{
  "model": "audio embedding model",
  "dataset": "read English sentences (LibriTTS-R)",
  "train_examples": 15625,
  "time_shift_ms": 50,
  "num_classes": 2,
  "embedding_dim": 128,
  "depths": [16],
  "kernel_size": 5,
  "wave_channels": 96,
  "init": "orthogonal",
  "lr": 0.0025,
  "beta1": 0.85,
  "beta2": 0.98,
  "warmup_steps": 450,
  "weight_decay": 0.1
}
Rows from block 8 of a small audio embedding model, named by matrix and row number. Each number is 500 + 40 x the weight over its row's rms, rounded and kept within 0 to 999. All counts start at 0. Numbers have three digits each. After the name is the row's rms in percent of the matrix's.
Before each channel's rows are labels from the 100 clips, of 14848, where the channel reaches its highest value: "strongest on" is what is common among them. Only what is clearly more common there than usual is listed. The data: read English sentences (LibriTTS-R).
# conv: width-5 conv, dilation 2 (model.blocks.8.conv.weight, 128x128x5, each kernel summed), inputs 64-127

strongest on: voice: male
conv.101 104:455451448468462498557444450486455505479524488468460500534483560489449484476463452493446442429448497452464459451540458455445451444473459464459451457510443508480459448505484532469452520507477450

strongest on: voice: male
conv.110 071:432431421482474501494424426488474493500489507465422471497497507498466487505491443489443427450433485442489485466490483429459446430490434475487439473496436498511431433502511484472483496489519433

strongest on: voice: male
conv.15 106:471474472486454499511472476488458508570513509496472501507568494480456488578462476558472474453472514480476453457515455468458479470568484478488470454550489552579472476564489501483457554561576480

strongest on: voice: male
conv.96 088:468473465486475491502453457496447500591519486485470500496574509503444488587492466556471463455453492467496460447506480469449465465557475481495455460537470534582469455538495515480454543539583455

strongest on: voice: female
conv.2 099:491504495507588491421503497550593501501472504497496503470503426538589498500578497501500499593491493490560598587440593500567500506510498501509488613487500490507497491494501468500594473485506496

strongest on: voice: male
conv.20 100:485488488491478497499473477503477498596494491494482502504596505510467506591489486576477481454480486484496477462507480480464484466580484498493481476546483556584482481559506516495474553565594475

strongest on: voice: male
conv.76 106:468464460475474494527450449486461505576506488488461509511559534506441481572474471547458450431458487459482470447525474473452462458544467475467451456530452534562459464542499521477464547538567453

strongest on: voice: male
conv.81 087:453455451465486492503461462503469506575511501481451498498579488505465480576488451570459466471461507475504481461508490463463467455566467460469452472539461533575447460546485504468482530537581462

strongest on: voice: female
conv.93 115:565555556525500505504578585494498511498505504535566500501493499485503521497493551494556564510569503582486494497503489557504567578487568542546571495503558499501566563498513497549495493499484563

strongest on: voice: male
conv.95 117:501496500500489502492489490489488517598503511504500498489591488488475500595474492589489488480487511489485474473484477492477495488584493500492489475559490562588492497567502497509482558562597489

strongest on: voice: female
conv.111 095:533537537517523490444541542510531482455476497526537492471448438488539505459529525445532535554530493543512525539460519526531531537456538508516537536445550441455537540441497472521520419436448542

strongest on: voice: female
conv.40 093:540540538532504493415548548497501490489453509546537473447494415479513518488500552479537547509536486542501506507433509542498538544489530532530541516456553453490543544455499437532509426457490548

strongest on: voice: female
conv.10 109:568564558535497504508586581502502509498504498524581496499493497490503518498493548498562572503574497569487488500508496568502574580488558538532574496494551495497564567487505503547489497492496566

strongest on: voice: male
conv.48 112:456457453469466498558445443492465508495527508460450498526491558496454471493470457507451445437446501457469464447537457455453448444493456461452451463517440516500454454511466526458463536515492442

strongest on: voice: male
conv.32 095:478471458482464493521451453497465491579515498494469496512563528507445493579471476561469459443468483468488466455519465472464469458553469490473462463538464539568470459545503505480469539547581465

strongest on: voice: male
conv.79 042:446421450466514533495443449497493504511490519473433519492493510516505456519491442502438444480434502436497472497473518437475439441502454437492434525489452502543427435497481486455493519517516433

strongest on: voice: female
conv.122 107:570557553533496509497575583491504506491500502526567498500492507494499530504493543502565572509574500576497493503501482555511570575502573535544565492500559502503572565498515501543493498496504557

strongest on: voice: female
conv.60 077:489481492484563483411474490535563475468459498497470494444474406535579485484566495475500494564473494483547576579432565492549486486480488479493482573471496478479481460463487462491578426472477496

strongest on: voice: female
conv.54 106:576548556535501513502589586489499514499507502519581497506491498488498524499494542500565559511577505576488499498494493552512580586500559539544570487506545501496569565500508504538489503501498545

strongest on: voice: male
conv.4 122:503499496501476503499499495493476508591493502501494497494595485487480500587481500593500495485501503497492480477500472489491494490581499499498490480561493569584494495571502502498482545574595501

strongest on: voice: male
conv.114 111:454451456466466485537443434484449490501512493474448489501488526487438476493466459490444445420449493446469462430519457450434443449489451462464447447482460486491455454490487516468448504484495443

strongest on: voice: female
conv.0 104:566557553543499506494567582490507497477501509537571499500470494495510530472499554472562557518572495578498505507503497551510563576481555545553562504486565475487565559485523492550504478484480561

strongest on: voice: female
conv.52 109:559557560527489508512577578493495501491502509526567488503491500484495518495486549495557569497565500574481475499502480568497565580495575535544567477497564492484567565493506499544488491501488567

strongest on: voice: male
conv.108 094:425432426448477498505430442510474474496483493474438486494493510514473479510495433496431445462435493440490471477488485441465445432488444462468435475495448500506435429500500496464479495504502423

strongest on: voice: female
conv.85 115:568565554530493502502580577502511504488503508529574481508476499492498520489483552485558562503566498572488490497507498556510567574485559535544568498495562491491571564497509505548500493496494555

strongest on: voice: female
conv.127 099:569550548537492502502592583489490509507499501524583488501492502480486516492480536492556569490576501574487484489501480553496568583497559533530562484493557502492577575499507501535478492502496558

strongest on: voice: female
conv.65 095:556553557530477504507577574481485502467515500524559493509459506481490514473479542460544570490560498567478484491510474551486564568463547521527570487482562467469562565471499508530484477477474559

strongest on: voice: male
conv.91 097:460468476467466502511461463493461513587517510478466508504576496486449470579469467560469462456473512468478472452511468462461471469571468472478467459540467549570466451534480508467464543547583461

strongest on: voice: male
conv.100 096:473470458465487501505457471492480503578509500469469508498584503496453481581488470560460465463466502456489472457503481476467475459571466484475463479547475543576461477554487503480472550553578465

strongest on: voice: female
conv.67 076:549548550508521505426559555506509491503447513534541475446487410478503502486515551481542538538538503549514503512437507548511547547488547506521560524466563461500544545452490443515517422458502563

strongest on: voice: male
conv.16 094:442450447452482507515423433479473514479490502465441485500471518502465466492477441491445437443443497441483470454502466439460440426486437453473440470496437499487434435500477505456475495485487445

strongest on: voice: female
conv.104 075:545539542516491498442542541473490476461467481524536475462452444475488526456481542437535543495533491542482486487451487534479533535466532529536536495454551446467540543441498452517486433439461545

strongest on: voice: male
conv.73 105:470474479477455511517459466478446509572507495479466501506570485479441485574467477569473475449475511470479455450521454479452473476568477479483473444545475548572478471556486499470457541554574474

strongest on: voice: female
conv.124 098:562555556545489505509574583502509499476498498525566506505482502496497525494497546488552568516573522575498497511502498558502562578487570550546565497497557497480569561493509515539514497493480553

strongest on: voice: female
conv.107 114:566557553541501507501572570498513502488508504530565498503484493490506531496490552484564568519570507570490510504505495562517567578487564549548567502497560497496572568495518500545498497488491557

strongest on: voice: female
conv.64 097:540544542530537496430540561511537491458464496531533492473459429502551516472521532464545548558529495541525529551442530540546535551458540533536544541460553459461532543466526465521527440465450535

strongest on: voice: female
conv.98 106:510500488500590504442488501543605487506463488488490520476496439540599490502585492507495499609501496504568590597445591507588507506503509509507485606490494493507495505499503493508591488495490485

strongest on: voice: male
conv.56 097:440449443461464497539427432481458516478510513471433489512486536499453467483478457484448432441443495442470467448524477433450444428482455471468442469502437506486446454507496507460466508511487440

strongest on: voice: male
conv.106 100:443460445462463478532434436479455502491519503466443500508491542503456462490464447501459439438445493448479461443520473446449454436499460456454442460515431508488438438514479510455459506514495444

strongest on: voice: male
conv.82 120:503497506495476499500490494488476509589494507503495503500595488493479500584484498590496497488494509494492473483502480499491499494590490504501491476565498567585494499560504489505485541569594492

strongest on: voice: female
conv.29 090:560555550534506501487567567506506504449500500522562495497445489486514515461495544448552558524561501550488497514509497563516559557452561529537564515482560465460559555459500510541507470463453555

strongest on: voice: male
conv.7 122:489499503500492501489496496502496493606498494501497503487617487500492505591491499598497493502498498498504491498492492501500497498594498497498495495543498547599496493559509497499501529552602497

strongest on: voice: male
conv.80 121:503495495494472509495486495485476507582493500494495504499591489490475505587478500588491496477498508503489479484496472499478500498584496504502499475562494570587489492567507496499478553581585498

strongest on: voice: female
conv.94 098:564550545544489512527579573483487515507517501527587507525506520488490520524475545518558568499578519576487477493521481557499571569515572537542570486506547511512572567512504528542492515511526546

strongest on: voice: female
conv.28 097:532521516509526494431532534504526492450470503508526480462438422485534508452507524444527533548521484533506519523449514535532514529449514506526530535441533438463530523435500458512528406440458528

strongest on: voice: female
conv.75 109:551567552532497500482570575496514492472493493524567494488474480502516528481504544468557560531567501571509512515495505556513566572471558548540565503482566480467561564472514496542505468470476556

strongest on: voice: male
conv.43 102:444447457452462503533435437491469508479504511460433490512479539503453467480479454476448441438439501437467464451523474441462442435484445455472444459496457495476440451491474506451475513493480441

strongest on: voice: male
conv.59 090:443440448463473491535436433508473496484508497470447499513489545503457476481467455496443436444428500444489480470518474435465446432484434454464435458504438505485435432501484521464476506499485439

strongest on: voice: female
conv.22 084:567561556540482503506575580485502503488503497526585494497493499482489534491479542485549563508580501580486491497496482545506568575498563543539571485489552494491568559493516503545483497495483549

strongest on: voice: female
conv.58 081:547561554524470508494570573500473497460499509528552492499459491469480495469465537472549548484553505566461476479497469554469566577468536527526558476472562460465542556468478492527470461468459562

strongest on: voice: male
conv.24 089:461459453479476501497441449498472495569512514479465498486567494502454470563482461558454462452458501452490474466488486453459449452560450468488460478529460538562463459533489493474467530536569454

strongest on: voice: male
conv.69 097:447444448461465496526424433483474501504508502477442496507499531496467481504478450518447444455435506443473471461521480449452441442507449460477432464511439514497434447509485507459472515515503434

strongest on: voice: male
conv.23 097:483486479492482500506469466500471494591522505505481503508569519503458492593483479577481471460474495475499474454514487477457477472576484487489471467545466546584484480568512506483468552561586471

strongest on: voice: female
conv.66 100:511515518511541485406516517526537478488453503525510453434482398498556510488536511480518513551503474508535544550423538519544522522490521519529517561446529457484519516449518444511546400446487524

strongest on: voice: male
conv.90 113:495500496494483506498487493504475504601493490494490502490595495504480494596498486587489492472498494496499487487489490491481491494588493499493492486548499558586497494563504497500492553562599490

strongest on: voice: male
conv.71 097:474471468476464499501470470491461504588511496490471501506582495505447484584489477563469470435469492465483473451500474477454477464571466481481470468535477549588470470550480508483465555549579475

strongest on: voice: female
conv.125 108:561559555539499505503575581497503499491510505519572501508481496493498527492490551486560569509565506573489494508511494554514564580489563546551571492496559492484558571487506505553498491496487559

strongest on: voice: male
conv.9 125:491491503503484506497496495497487512590498505497496496489597484500486503596486502605500492497494507500493491487500483497496498496597502497504496486541502562595490500557510490492485536564595503

strongest on: voice: male
conv.119 093:482480475483477491502460458512470497586503496499478497518581508500461496592485480568479468450485483477494480465508487474455479473580467489478466461545475546589461461555508501479476547550589468

strongest on: voice: female
conv.87 086:484488484487577503447480497578571480479463494494484495477495446563584499489592485495493495577481504479570589586450607493556481481486486498504473600483499485479488479479493476487600465495483481