Weights of a small audio embedding model.
Model: 1.06M parameters, waveform 16khz input, arch tdnn, norm batchnorm, activation relu, depths [16], widths [128].
Training: adamw at rate 0.0025, batches of 256, held-out accuracy 99%.
Rows from block 8 of a small audio embedding model, named by matrix and row number. Each number is 128 + 24 x the weight over its row's rms, rounded and kept within 0 to 255. All counts start at 0.
After each channel's rows are labels from the 100 clips, of 14848, where the channel reaches its highest value: "strongest on" is what is common among them. Only what is clearly more common there than usual is listed. The data: read English sentences (LibriTTS-R).
# conv: width-5 conv, dilation 2 (model.blocks.8.conv.weight, 128x128x5, each kernel summed), inputs 0-63

conv.17 [118 120 127 165 176 130 167 159 127 130 122 125 129 161 149 129 132 167 121 170 126 122 123 168 131 171 121 123 171 170 125 142 125 129 174 172 168 121 120 125 117 128 139 167 167 124 170 177 122 158 156 128 132 131 126 125 175 118 122 132 174 136 123 122]
strongest on: voice: female

conv.123 [119 124  83 126 119 123 122 125 175  86 123 121 130 141 124 168 163 127 118 129 116 123 125 128 104 118 126 125 123 118 176 141 123  96 117 116 126 123 130  86 120 178 130 128 119 185 122 124 181 118 118 121 124 167  86 123 128 114 130 120 119 184 121 116]
strongest on: voice: female

conv.82 [179 172 124 127 127 127 124 126 120 124 169 172 127 123 129 115 121 124 173 125 169 179 178 131 136 125 176 179 123 124 116 124 143 125 123 126 127 180 181 128 176 118 130 129 123 113 123 120 117 128 128 173 127 124 123 179 126 168 178 125 126 115 167 182]
strongest on: voice: male

conv.6 [121 128 134 169 175 132 159 158 134 129 120 125 126 161 151 131 135 165 119 172 122 124 124 166 133 173 125 119 169 171 126 140 129 131 178 172 169 123 119 129 124 127 134 163 168 125 174 175 131 158 154 123 130 129 126 125 170 126 125 127 172 140 125 132]
strongest on: voice: female

conv.86 [170 157 138 102 109 128 108 107 110 146 161 157 123  90 119 107 103 101 163 103 154 176 162 103 131  94 157 163 102 108 114 118 133 142  96 106 101 164 161 142 156 111 123 111 112 118 109 108 122 105 106 166 127 107 142 176  98 159 163 137 101 103 152 176]
strongest on: voice: male

conv.94 [130 137 143 163 179 132 163 153 120 143 139 138 134 158 152 120 123 161 133 172 139 139 134 166 141 159 133 131 171 174 116 132 142 138 159 175 167 139 138 131 140 119 141 164 178 113 160 169 115 153 147 133 127 120 141 141 171 136 131 143 168 122 136 147]
strongest on: voice: female

conv.59 [123 125 149  94  86 125  94  96 118 146 122 129 126  80 106 109 105  92 128  89 124 121 123  95 132  85 120 118  88  85 118 106 131 145  90  86  92 123 124 147 119 113 113  91  96 119  94  93 114 100 101 133 132 112 152 117  89 129 119 131  88 104 131 120]
strongest on: voice: male

conv.121 [187 167 122 128 125 125 126 126 124 122 168 165 129 124 129 122 127 130 169 127 166 179 181 126 125 124 181 184 126 123 125 129 142 125 126 128 127 187 184 125 174 124 130 127 127 119 126 126 121 125 128 170 126 123 123 181 124 166 179 129 128 125 162 182]
strongest on: voice: male

conv.78 [116 112 123 167 169 133 162 159 129 124 113 122 126 164 154 134 136 168 119 170 120 117 114 168 135 169 115 118 170 169 131 138 129 133 179 168 171 113 118 128 117 126 136 168 169 123 168 170 130 164 159 123 127 132 128 123 170 122 112 124 177 139 118 128]
strongest on: voice: female

conv.36 [113 116 133 168 174 141 165 158 131 125 115 117 137 157 153 143 132 161 117 172 116 110 114 169 133 165 115 114 172 173 127 140 131 135 178 172 163 113 113 127 111 128 141 168 168 125 162 171 125 155 154 125 134 127 133 124 169 120 115 131 174 144 120 122]
strongest on: voice: female

conv.118 [202 160 124 127 124 129 123 127 123 119 160 154 124 126 131 128 126 127 157 122 157 195 179 128 128 127 173 180 123 127 125 133 131 124 126 129 126 183 174 120 158 127 129 125 127 124 125 123 122 126 127 154 131 130 120 193 125 153 178 125 127 118 154 194]
strongest on: voice: male

conv.120 [118  97  75 150 160 126 154 159 125  74 113 101 120 157 128 143 121 153  99 158 101 125 126 153 101 162 118 123 148 166 133 146 115  86 169 159 153 119 118  75 110 133 125 143 146 132 154 153 129 151 152  94 131 145  78 128 151  97 128  99 161 137 103 127]
strongest on: voice: female

conv.48 [124 131 160  97  98 126  97  91 107 162 135 136 116  76 110  98  96 100 136  89 137 126 124  96 140  90 130 130 100  89 111  94 139 153  90  89  95 125 129 166 135 113 104  97  99 112 100 101 113  99 100 135 128  97 168 121  97 142 128 132  92  97 138 121]
strongest on: voice: male

conv.58 [107 106 121 159 165 129 161 157 115 121 104 106 141 156 135 117 112 159 100 163 107 106 107 155 130 179 111 104 167 176 115 141 119 126 173 166 169 109 110 119 102 107 123 150 157 104 160 166 115 158 150 104 129 111 118 110 166 102 108 125 170 118 114 116]
strongest on: voice: female

conv.124 [117 120 136 164 172 135 170 162 129 121 121 122 136 157 151 128 129 165 121 176 122 118 119 163 137 174 118 119 168 172 118 131 123 129 168 168 165 116 121 131 118 130 136 162 174 123 170 174 128 161 159 118 132 122 129 122 176 120 121 136 177 134 124 123]
strongest on: voice: female

conv.56 [113 127 151  94  88 123  96  92 110 148 134 132 119  82 106  97  98 101 127  90 126 117 122  99 132  87 123 123  97  95 113 113 136 146  91  86  94 120 122 152 127 105 103  98  97 109  89  96 114  96 101 130 123 107 152 118  97 136 128 134  90  97 132 116]
strongest on: voice: male

conv.43 [115 123 153  90  91 119  97 100 114 150 124 125 119  81 108 105  97  95 118  85 127 109 120  91 132  89 119 120  92  92 114 104 131 137  93  87  96 114 115 146 122 112 103  94  97 116  91  95 111  97 110 122 129 107 151 113  89 129 118 133  92  98 121 115]
strongest on: voice: male

conv.37 [112 119 128 164 166 127 173 157 126 120 112 125 129 161 157 132 136 168 121 167 117 121 108 166 132 166 111 111 172 167 131 131 130 123 171 171 165 114 112 129 119 123 141 158 170 124 167 174 131 160 153 122 130 128 127 125 173 111 114 124 171 135 116 119]
strongest on: voice: female

conv.16 [115 123 134  93  86 118  89  95 114 141 128 128 115  85 102 111 104  93 131  93 125 122 116  92 127  87 119 118  91  89 114 110 129 124  88  87  96 122 124 136 124 115 106  93  91 113  92  91 110  95 102 125 132 110 133 116  88 126 118 122  83 104 119 122]
strongest on: voice: male

conv.55 [127 135 136  92  94 121  97  80 140 132 119 131 133 105 108 143 163  86 136  96 125 139 124 107 132  76 128 140  87  88 117  91 128 125  84  99 104 121 112 128 131 131 129 108 103 138  99  93 128  80  93 130 125 137 123 138 103 131 136 128 104 167 136 138]
strongest on: voice: female

conv.97 [109 103  74 135 129 125 133 133 151  71 100  92 122 157 121 153 147 140  99 141  96 111 112 131  93 136 113 111 131 131 156 150  94  78 139 131 138 113 113  68  94 154 132 131 131 155 129 132 149 137 137  95 119 155  70 113 134  89 107 107 133 161  92 112]
strongest on: voice: female

conv.108 [132 136 130  86  83 126  92  83 114 130 128 120 123  94 111 107 108  93 135  95 122 125 133  93 116  92 128 134  89  85 122 123 122 128  90  79  91 134 130 136 126 122 119  95  86 123  87  91 118  93  92 123 125 117 124 129  85 125 125 119  82 106 130 133]
strongest on: voice: male

conv.57 [195 162 119 128 126 124 121 127 125 118 162 155 124 126 130 126 127 124 162 126 159 187 185 126 129 129 177 182 124 122 126 133 135 117 125 128 125 187 182 125 166 126 130 129 125 124 128 128 122 125 128 160 124 127 120 189 130 153 177 127 123 123 150 183]
strongest on: voice: male

conv.45 [185 162 127 123 134 126 127 127 124 120 164 159 124 128 129 119 127 129 168 127 163 186 184 128 131 129 183 183 130 127 118 123 137 127 128 131 128 189 182 125 163 126 131 130 129 123 129 129 118 130 130 162 130 131 119 189 125 159 182 127 128 120 156 187]
strongest on: voice: male

conv.115 [118 122  79 118 124 110 122 119 169  84 117 121 126 144 116 170 167 129 121 123 118 126 134 116 105 113 133 123 121 126 171 140 127 102 117 120 125 125 131  87 120 176 125 127 124 177 128 125 177 126 117 120 125 165  83 125 127 108 117 115 123 179 117 129]
strongest on: voice: female

conv.39 [116 119 114 168 172 125 166 163 134 120 112 121 128 166 153 143 142 170 122 174 120 116 120 162 122 170 117 121 166 162 141 131 133 123 175 166 165 117 116 115 122 137 137 166 166 134 166 171 137 159 158 125 132 127 117 127 166 120 123 126 172 146 120 122]
strongest on: voice: female

conv.70 [175 161 136 103 109 128 111 109 104 139 157 159 129  95 124  97 106 111 154 107 158 182 167 112 128 100 161 166 104 103 112 121 136 136  99 113 109 167 164 131 158 106 123 113 114 120 113 114 113 110 116 163 126 118 138 177 103 165 163 133 102  97 155 178]
strongest on: voice: male

conv.73 [174 161 138 111 111 130 117 114 106 125 157 162 134 110 117  98 104 108 161 111 153 178 166 112 131 112 163 167 116 110 100 111 141 136 116 113 113 170 165 131 159 104 116 111 109  97 109 111 105 119 117 161 130 107 130 177 108 163 162 133 108  92 158 170]
strongest on: voice: male

conv.114 [123 120 145  97  95 124 100  95 101 142 117 123 122  65 110  92  92  91 120  92 120 121 121  93 128  92 118 120  98  91 107 109 119 146  95  97  95 116 117 146 118 101 109  95 100 103  94  90 110 100 108 118 128 104 144 125  88 122 116 132  96  87 123 124]
strongest on: voice: male

conv.84 [184 159 131 109 114 137 117 115 113 121 156 163 127 109 115 108 106 111 161 107 156 182 181 117 124 112 165 170 106 107 120 122 138 127 104 108 109 179 165 126 162 116 121 113 111 125 113 109 124 118 118 156 126 116 126 182 106 165 168 130 108  98 148 181]
strongest on: voice: male

conv.33 [178 170 127 118 117 130 120 121 110 121 170 174 131 122 123 106 115 118 174 122 164 179 174 116 127 119 170 172 120 119 113 119 149 133 123 122 116 176 175 124 173 116 123 117 121 116 122 122 114 122 126 170 128 115 123 180 117 173 168 129 120 110 165 180]
strongest on: voice: male

conv.9 [187 169 125 125 123 129 126 125 125 118 165 162 130 124 127 124 125 125 168 127 167 181 185 124 131 127 178 181 129 120 121 127 138 125 126 127 124 182 182 128 173 125 133 128 120 122 126 122 125 128 127 166 129 124 124 186 124 164 180 126 128 121 160 186]
strongest on: voice: male

conv.19 [175 163 134 116 117 132 114 115 107 122 169 172 131 111 120 107 106 114 166 116 161 169 168 114 126 118 163 169 116 115 106 121 151 133 116 114 114 168 173 135 169 103 123 118 116 104 117 111 106 114 116 165 127 109 124 172 118 169 169 134 112 100 164 174]
strongest on: voice: male

conv.8 [123 120 148  97  94 119  90  90 110 145 123 124 120  81 104 104 100  97 123  92 134 122 127  87 132  91 120 126  90  89 112 103 134 133  99  88  86 126 122 140 130 115 105  91  95 107  87  86 118  94 102 123 124 103 141 117  89 125 125 121  87 100 130 117]
strongest on: voice: male

conv.103 [118 122 126 167 169 128 164 159 128 127 123 126 134 156 148 134 135 166 126 173 126 119 117 168 129 170 122 120 175 173 124 141 127 136 173 173 171 123 125 127 122 122 136 167 170 123 168 178 121 158 156 128 131 125 129 133 175 124 124 134 176 135 130 123]
strongest on: voice: female

conv.77 [115  86  77 149 147 124 149 156 120  72  88  97 116 159 135 129 122 156  87 152  89 117 117 147 106 162 113 113 147 149 113 150 111  84 167 156 150 117 110  87  91 125 123 142 148 119 150 143 123 155 147  87 127 132  73 124 147  88 112 110 149 120  89 117]
strongest on: voice: female

conv.96 [173 151 127 106 109 125 107 103 105 130 151 154 124  98 113 102 100 109 159 105 149 169 167 112 127 101 155 168 108 108 120 115 139 129  96 104 104 165 164 134 157 115 126 109 106 119 108 109 114 107 108 157 134 114 128 178 101 161 163 134 100  98 144 179]
strongest on: voice: male

conv.119 [178 164 131 109 110 129 112 118 110 125 163 159 127 108 117 101 108 115 160 114 155 180 175 117 122 109 164 170 105 108 118 126 136 129 111 106 107 172 168 129 162 116 121 111 114 118 116 106 114 119 119 161 124 117 129 181 103 162 171 133 105 104 151 182]
strongest on: voice: male

conv.26 [126 129  85 118 115 122 106 109 174  90 123 116 131 132 118 187 160 114 125 118 121 118 126 110 109 115 119 131 110 118 168 135 122  97 108 112 117 127 122  82 130 171 124 111 107 174 111 109 179 117 120 128 135 155  81 120 116 120 122 124 110 183 124 127]
strongest on: voice: female