From a checkpoint of a small audio embedding model: arch tdnn.
Rows from block 11, named by matrix and row number. Each number is 128 + 32 x the weight over its row's rms, rounded and kept within 0 to 255. All counts start at 0. Numbers have three digits each. After the name is the row's rms in percent of the matrix's.
# conv: pointwise conv (model.blocks.11.conv.weight, 128x128x1), inputs 0-127
conv.6 078:109113183211127117112176100122108115097116123088111104203103118169099132114104122211119109120105178084098129114203071119097121074096106120102131107116123073073156127087130095107087100107078086125174112132100086123113100067130121114105097088113107113190108088158091109092184091130130108130115176096100126119124111101081111083097177108096167164114107087122111115087097074116101115095120
conv.9 095:114170124099148160179105123174153127159170126131185126111111147133191167194118160117142131139145141133132186167097132123125178168171124155122184195181176190154102184153113135219176127163137148176097130142179195110145107137182098147140166127149108138158117110150106141189104110179162174150113102118129181162159124129158126180171136169126111081177169125111153109127128146134162158128138
conv.12 114:123184128128124178147143140185127135158187126130170125119142125140154189174129146130175119145147135123117197154143132113123134149183128196119171185193199151167134182124128123195189127218129166139125116172157209113190123129169119194121159153133140133134117129132128144183121116166185178158121129131146155176183131139156121150169137141112141126134173150126172113122141139131175177148118
conv.17 114:116177159133122186139138126192144128169184123145166117134140128139176188174111136124153112140166133119139188149118137125123131153176116178123162211200193187153133193146117129198178124206129173160123139180154211109205125123175135181141150143151131119137125136143110155171124122159180176182133124121139140152168124133151129151168128142122134131157174133129167126143149134140153170122136
conv.21 078:110154129128137139188128105176170131126130146196159113122125115155188157195123196153092117128155138135127191209134110133111177182125138136128183150206143162139117147153133130176162127153137157237134127118201190125129119139165128153104197131168107120121108112150118119171125146187176144155105114103109197148136099133103104163157127174135145159200147105138119108116142110112150145128134
conv.30 118:124185127131124188145140138196134124159191111132170136128127129136144182153119149135149141155181119124129215154134159138124140136183116177119164207195194172159147201150120132184189127211131183145132126153168198119168123120179138177117150126148115127138126130127129145175123113154184180170140138132139149172178130129154126156180130147126109129151178129147182120115129138115170141137140
conv.34 115:125167138119125182154131146175145113169170129137167118135121137119170185197126130134150130168165146118119197170132132130119148142180120189133168210193179157163126182137120132207185119191122199161133124161174201130182124123164126180142152143135144127141111110114130160181138105168186197158126124112128129158177122135155126154171125144116119138146171147123175131122128150133179160114127
conv.36 088:090113113077123118143030092100129071129120048139107097080073127151131118124131133086142100124113115127124101143061120071112115114136138124096093136129120134120061112143092117137143095130123102151056059126136132097098086085122068115071125138108061075098103074098102124120080131119146122110096060101094134111118094128098074126116116110124092047133103116111128095081124120092116125067078
conv.39 119:139184117124141173130131124201125132149193136126183127134118127139151201165124158130132127150165132124141195148135132134128134132192137167133184220169201146142126203146131118170185122218139185159123143169162187127201122129178138179133146151145128135144121136116115145149127107151169182162123126134135134161186130123127121158186142123128138148140202130122174125106148155124168160139130
conv.48 082:107180153155111162126159110183111095147173155102170064159082095128124165123099106148124112123160147108061167107150090099088097081170118188070155170134175142130155152095105092139179103173107188094160108168117136106167091111159141157101100108124089075138118083130090136127149090134168135181095172092095117145178070087134074112175134106129163168136162110106130080085094128105175141116121
conv.49 047:149102152113150050111104137110128141087043135092113125143114094139139109109115115147091128081082081116124124090099108135133101117090193101129060133129028115119156063100106152114108149075148056110152154086130088086087098099092138097118121099135124158107094128135105082068099155112059128098112100166121103112088151113079092100063137158096132128106076086144090136122106146159109078121107
conv.60 117:125170118138131198142143121197122125176194117132163127133128130134167209172116126117129132153162139132128192152125120118125136148198130178115170205185201164155137197144127131169200120211130187153137135161161203141193117112174125174130141151133131117139135112128133116172116121128166179164134123117139122194177130137164132150170133144126138133148165136124174122120122139131167168132129
conv.64 059:114083150144098056087141131073115105102065119111100170154114116129058097078165082108110128081088122125104082109127142116126109098078138075140121109096074126120147088103130109102071156109125104135148134076063087148050123131092099105127094152161130135108128118174134101081125118068065099060128106104138116085103119095101124084060130082136099133081087113124076135122115095120064103123116
conv.66 086:075101079095130111140034090119149109148111051109109093063081136133141106143105127084121072105113105101113125145081111098122133129092133093073116151129099145133051130117116132139122093129149120127050069116110125078113107107098069133079120116137081084097091078099072112130096120122128107120091077087083134137119083135116104128117107110126088046130123134128150093073095123083098127084073
conv.71 095:093127091068121121138074077114113085144135057107109076071077118136127134138118141096118063123111078133140100150088108091118119119129133122081115116120115137123035130110110123130124092114114113134086066133126127082112081093119060140092114125146088076116095086094096131131090136136126131095082075073070124113102079112133089112118109113111074050141100112147131077091090112084119124079054
conv.76 100:112113149145110101100161112092099122111113173114105102164130092110083112096114102146084141086113140110095110075146120128094099089084109103127106097071106052038179102067102111104082115101113096101164120090086111126103105129104172111125090088084132125131125127138124064087152101104095113113119163114128078102096111114026109044094145091101144185096092084122107099106098098127092090134111
conv.77 096:120111155149107104090151108112095114097099183115117112139112102134055106097105089146089129092094161089106083095158103124100084081101109100123143081098119064060182094085107110083104106102103096088153136087101082096108131113099135123120090084093135119133133094154109102075161111100105113115123159125128066119115113088056114041108142087085166187096108096124089122117085086114107054115124
conv.80 089:083108098076118110136050087128141091110113052119115063098105129136130126131135125084121099132117093102116125138065129092135130120136127113105117102110116135127069126104146143133128094137113125135071054117132132101124086066112061137086150116130056091093112074085071120127069102117122104091080039079095128105096078116126098118126098122117099046147121114132133095102110129078105133068078
conv.107 091:120157140122153153162141096184149119145161145154171121153116125136189156213136161149140125110173122133126176168141132119122173152147121132124158187207186187178129154149133120211182106184127159168118135152202210135154139112162145152135189126166133125151133111131130141176142143208168159143130123125136163170160139131142112147168118166112112130197184127124156116096146126152172170123139
conv.109 054:118130148151116138043109122071059124101112124076115113128108146117076127084142065133112120133163128141132097052106161120129068085116097122121073104083089103107108094097166129067124130140120124031104142127075054107123130163118130158118048144078158147122097120111130116128123120076106080115135149135157076129084131120138121165109123127149142163036061126142104153123108085148094120099127
conv.116 110:126161113129123192140122137174141140175187142144166115139135143145172175167107127124160114145183141136134184158115133116138161126173116188131171201206196170163128182144122125195199119195117172135143137183174198135182112116173120182116140150137127127123127128140133150176121106173167184154112126126124163160172129127144128155188147149110119147171168165133177124126118145122163170130113
conv.121 089:121092147155140094101123144066114142071097138127085126128126116101051093054116069124077134082096137109132076082143113136111087106094124081128090064086103081100136083086101115071071143093128059098131122073067063127090122116111136060144094122126136120121133121140131102098129105081075088092106140108137086076097119137087129100105106144107136141081086133132081128112108112108092081110133
conv.127 111:129170130130122161146126118176140115184186125138163117120116114120191177169108156132137129164162125128138198173114131103125152124158126186114173172224191165170141181139131129220190116188132164139127124178182220117171122115150127177141156141130129117143124115140115145185134117168174181152132139119120145159164129128163123165182124144138131124145167163123167144118148143114162191128138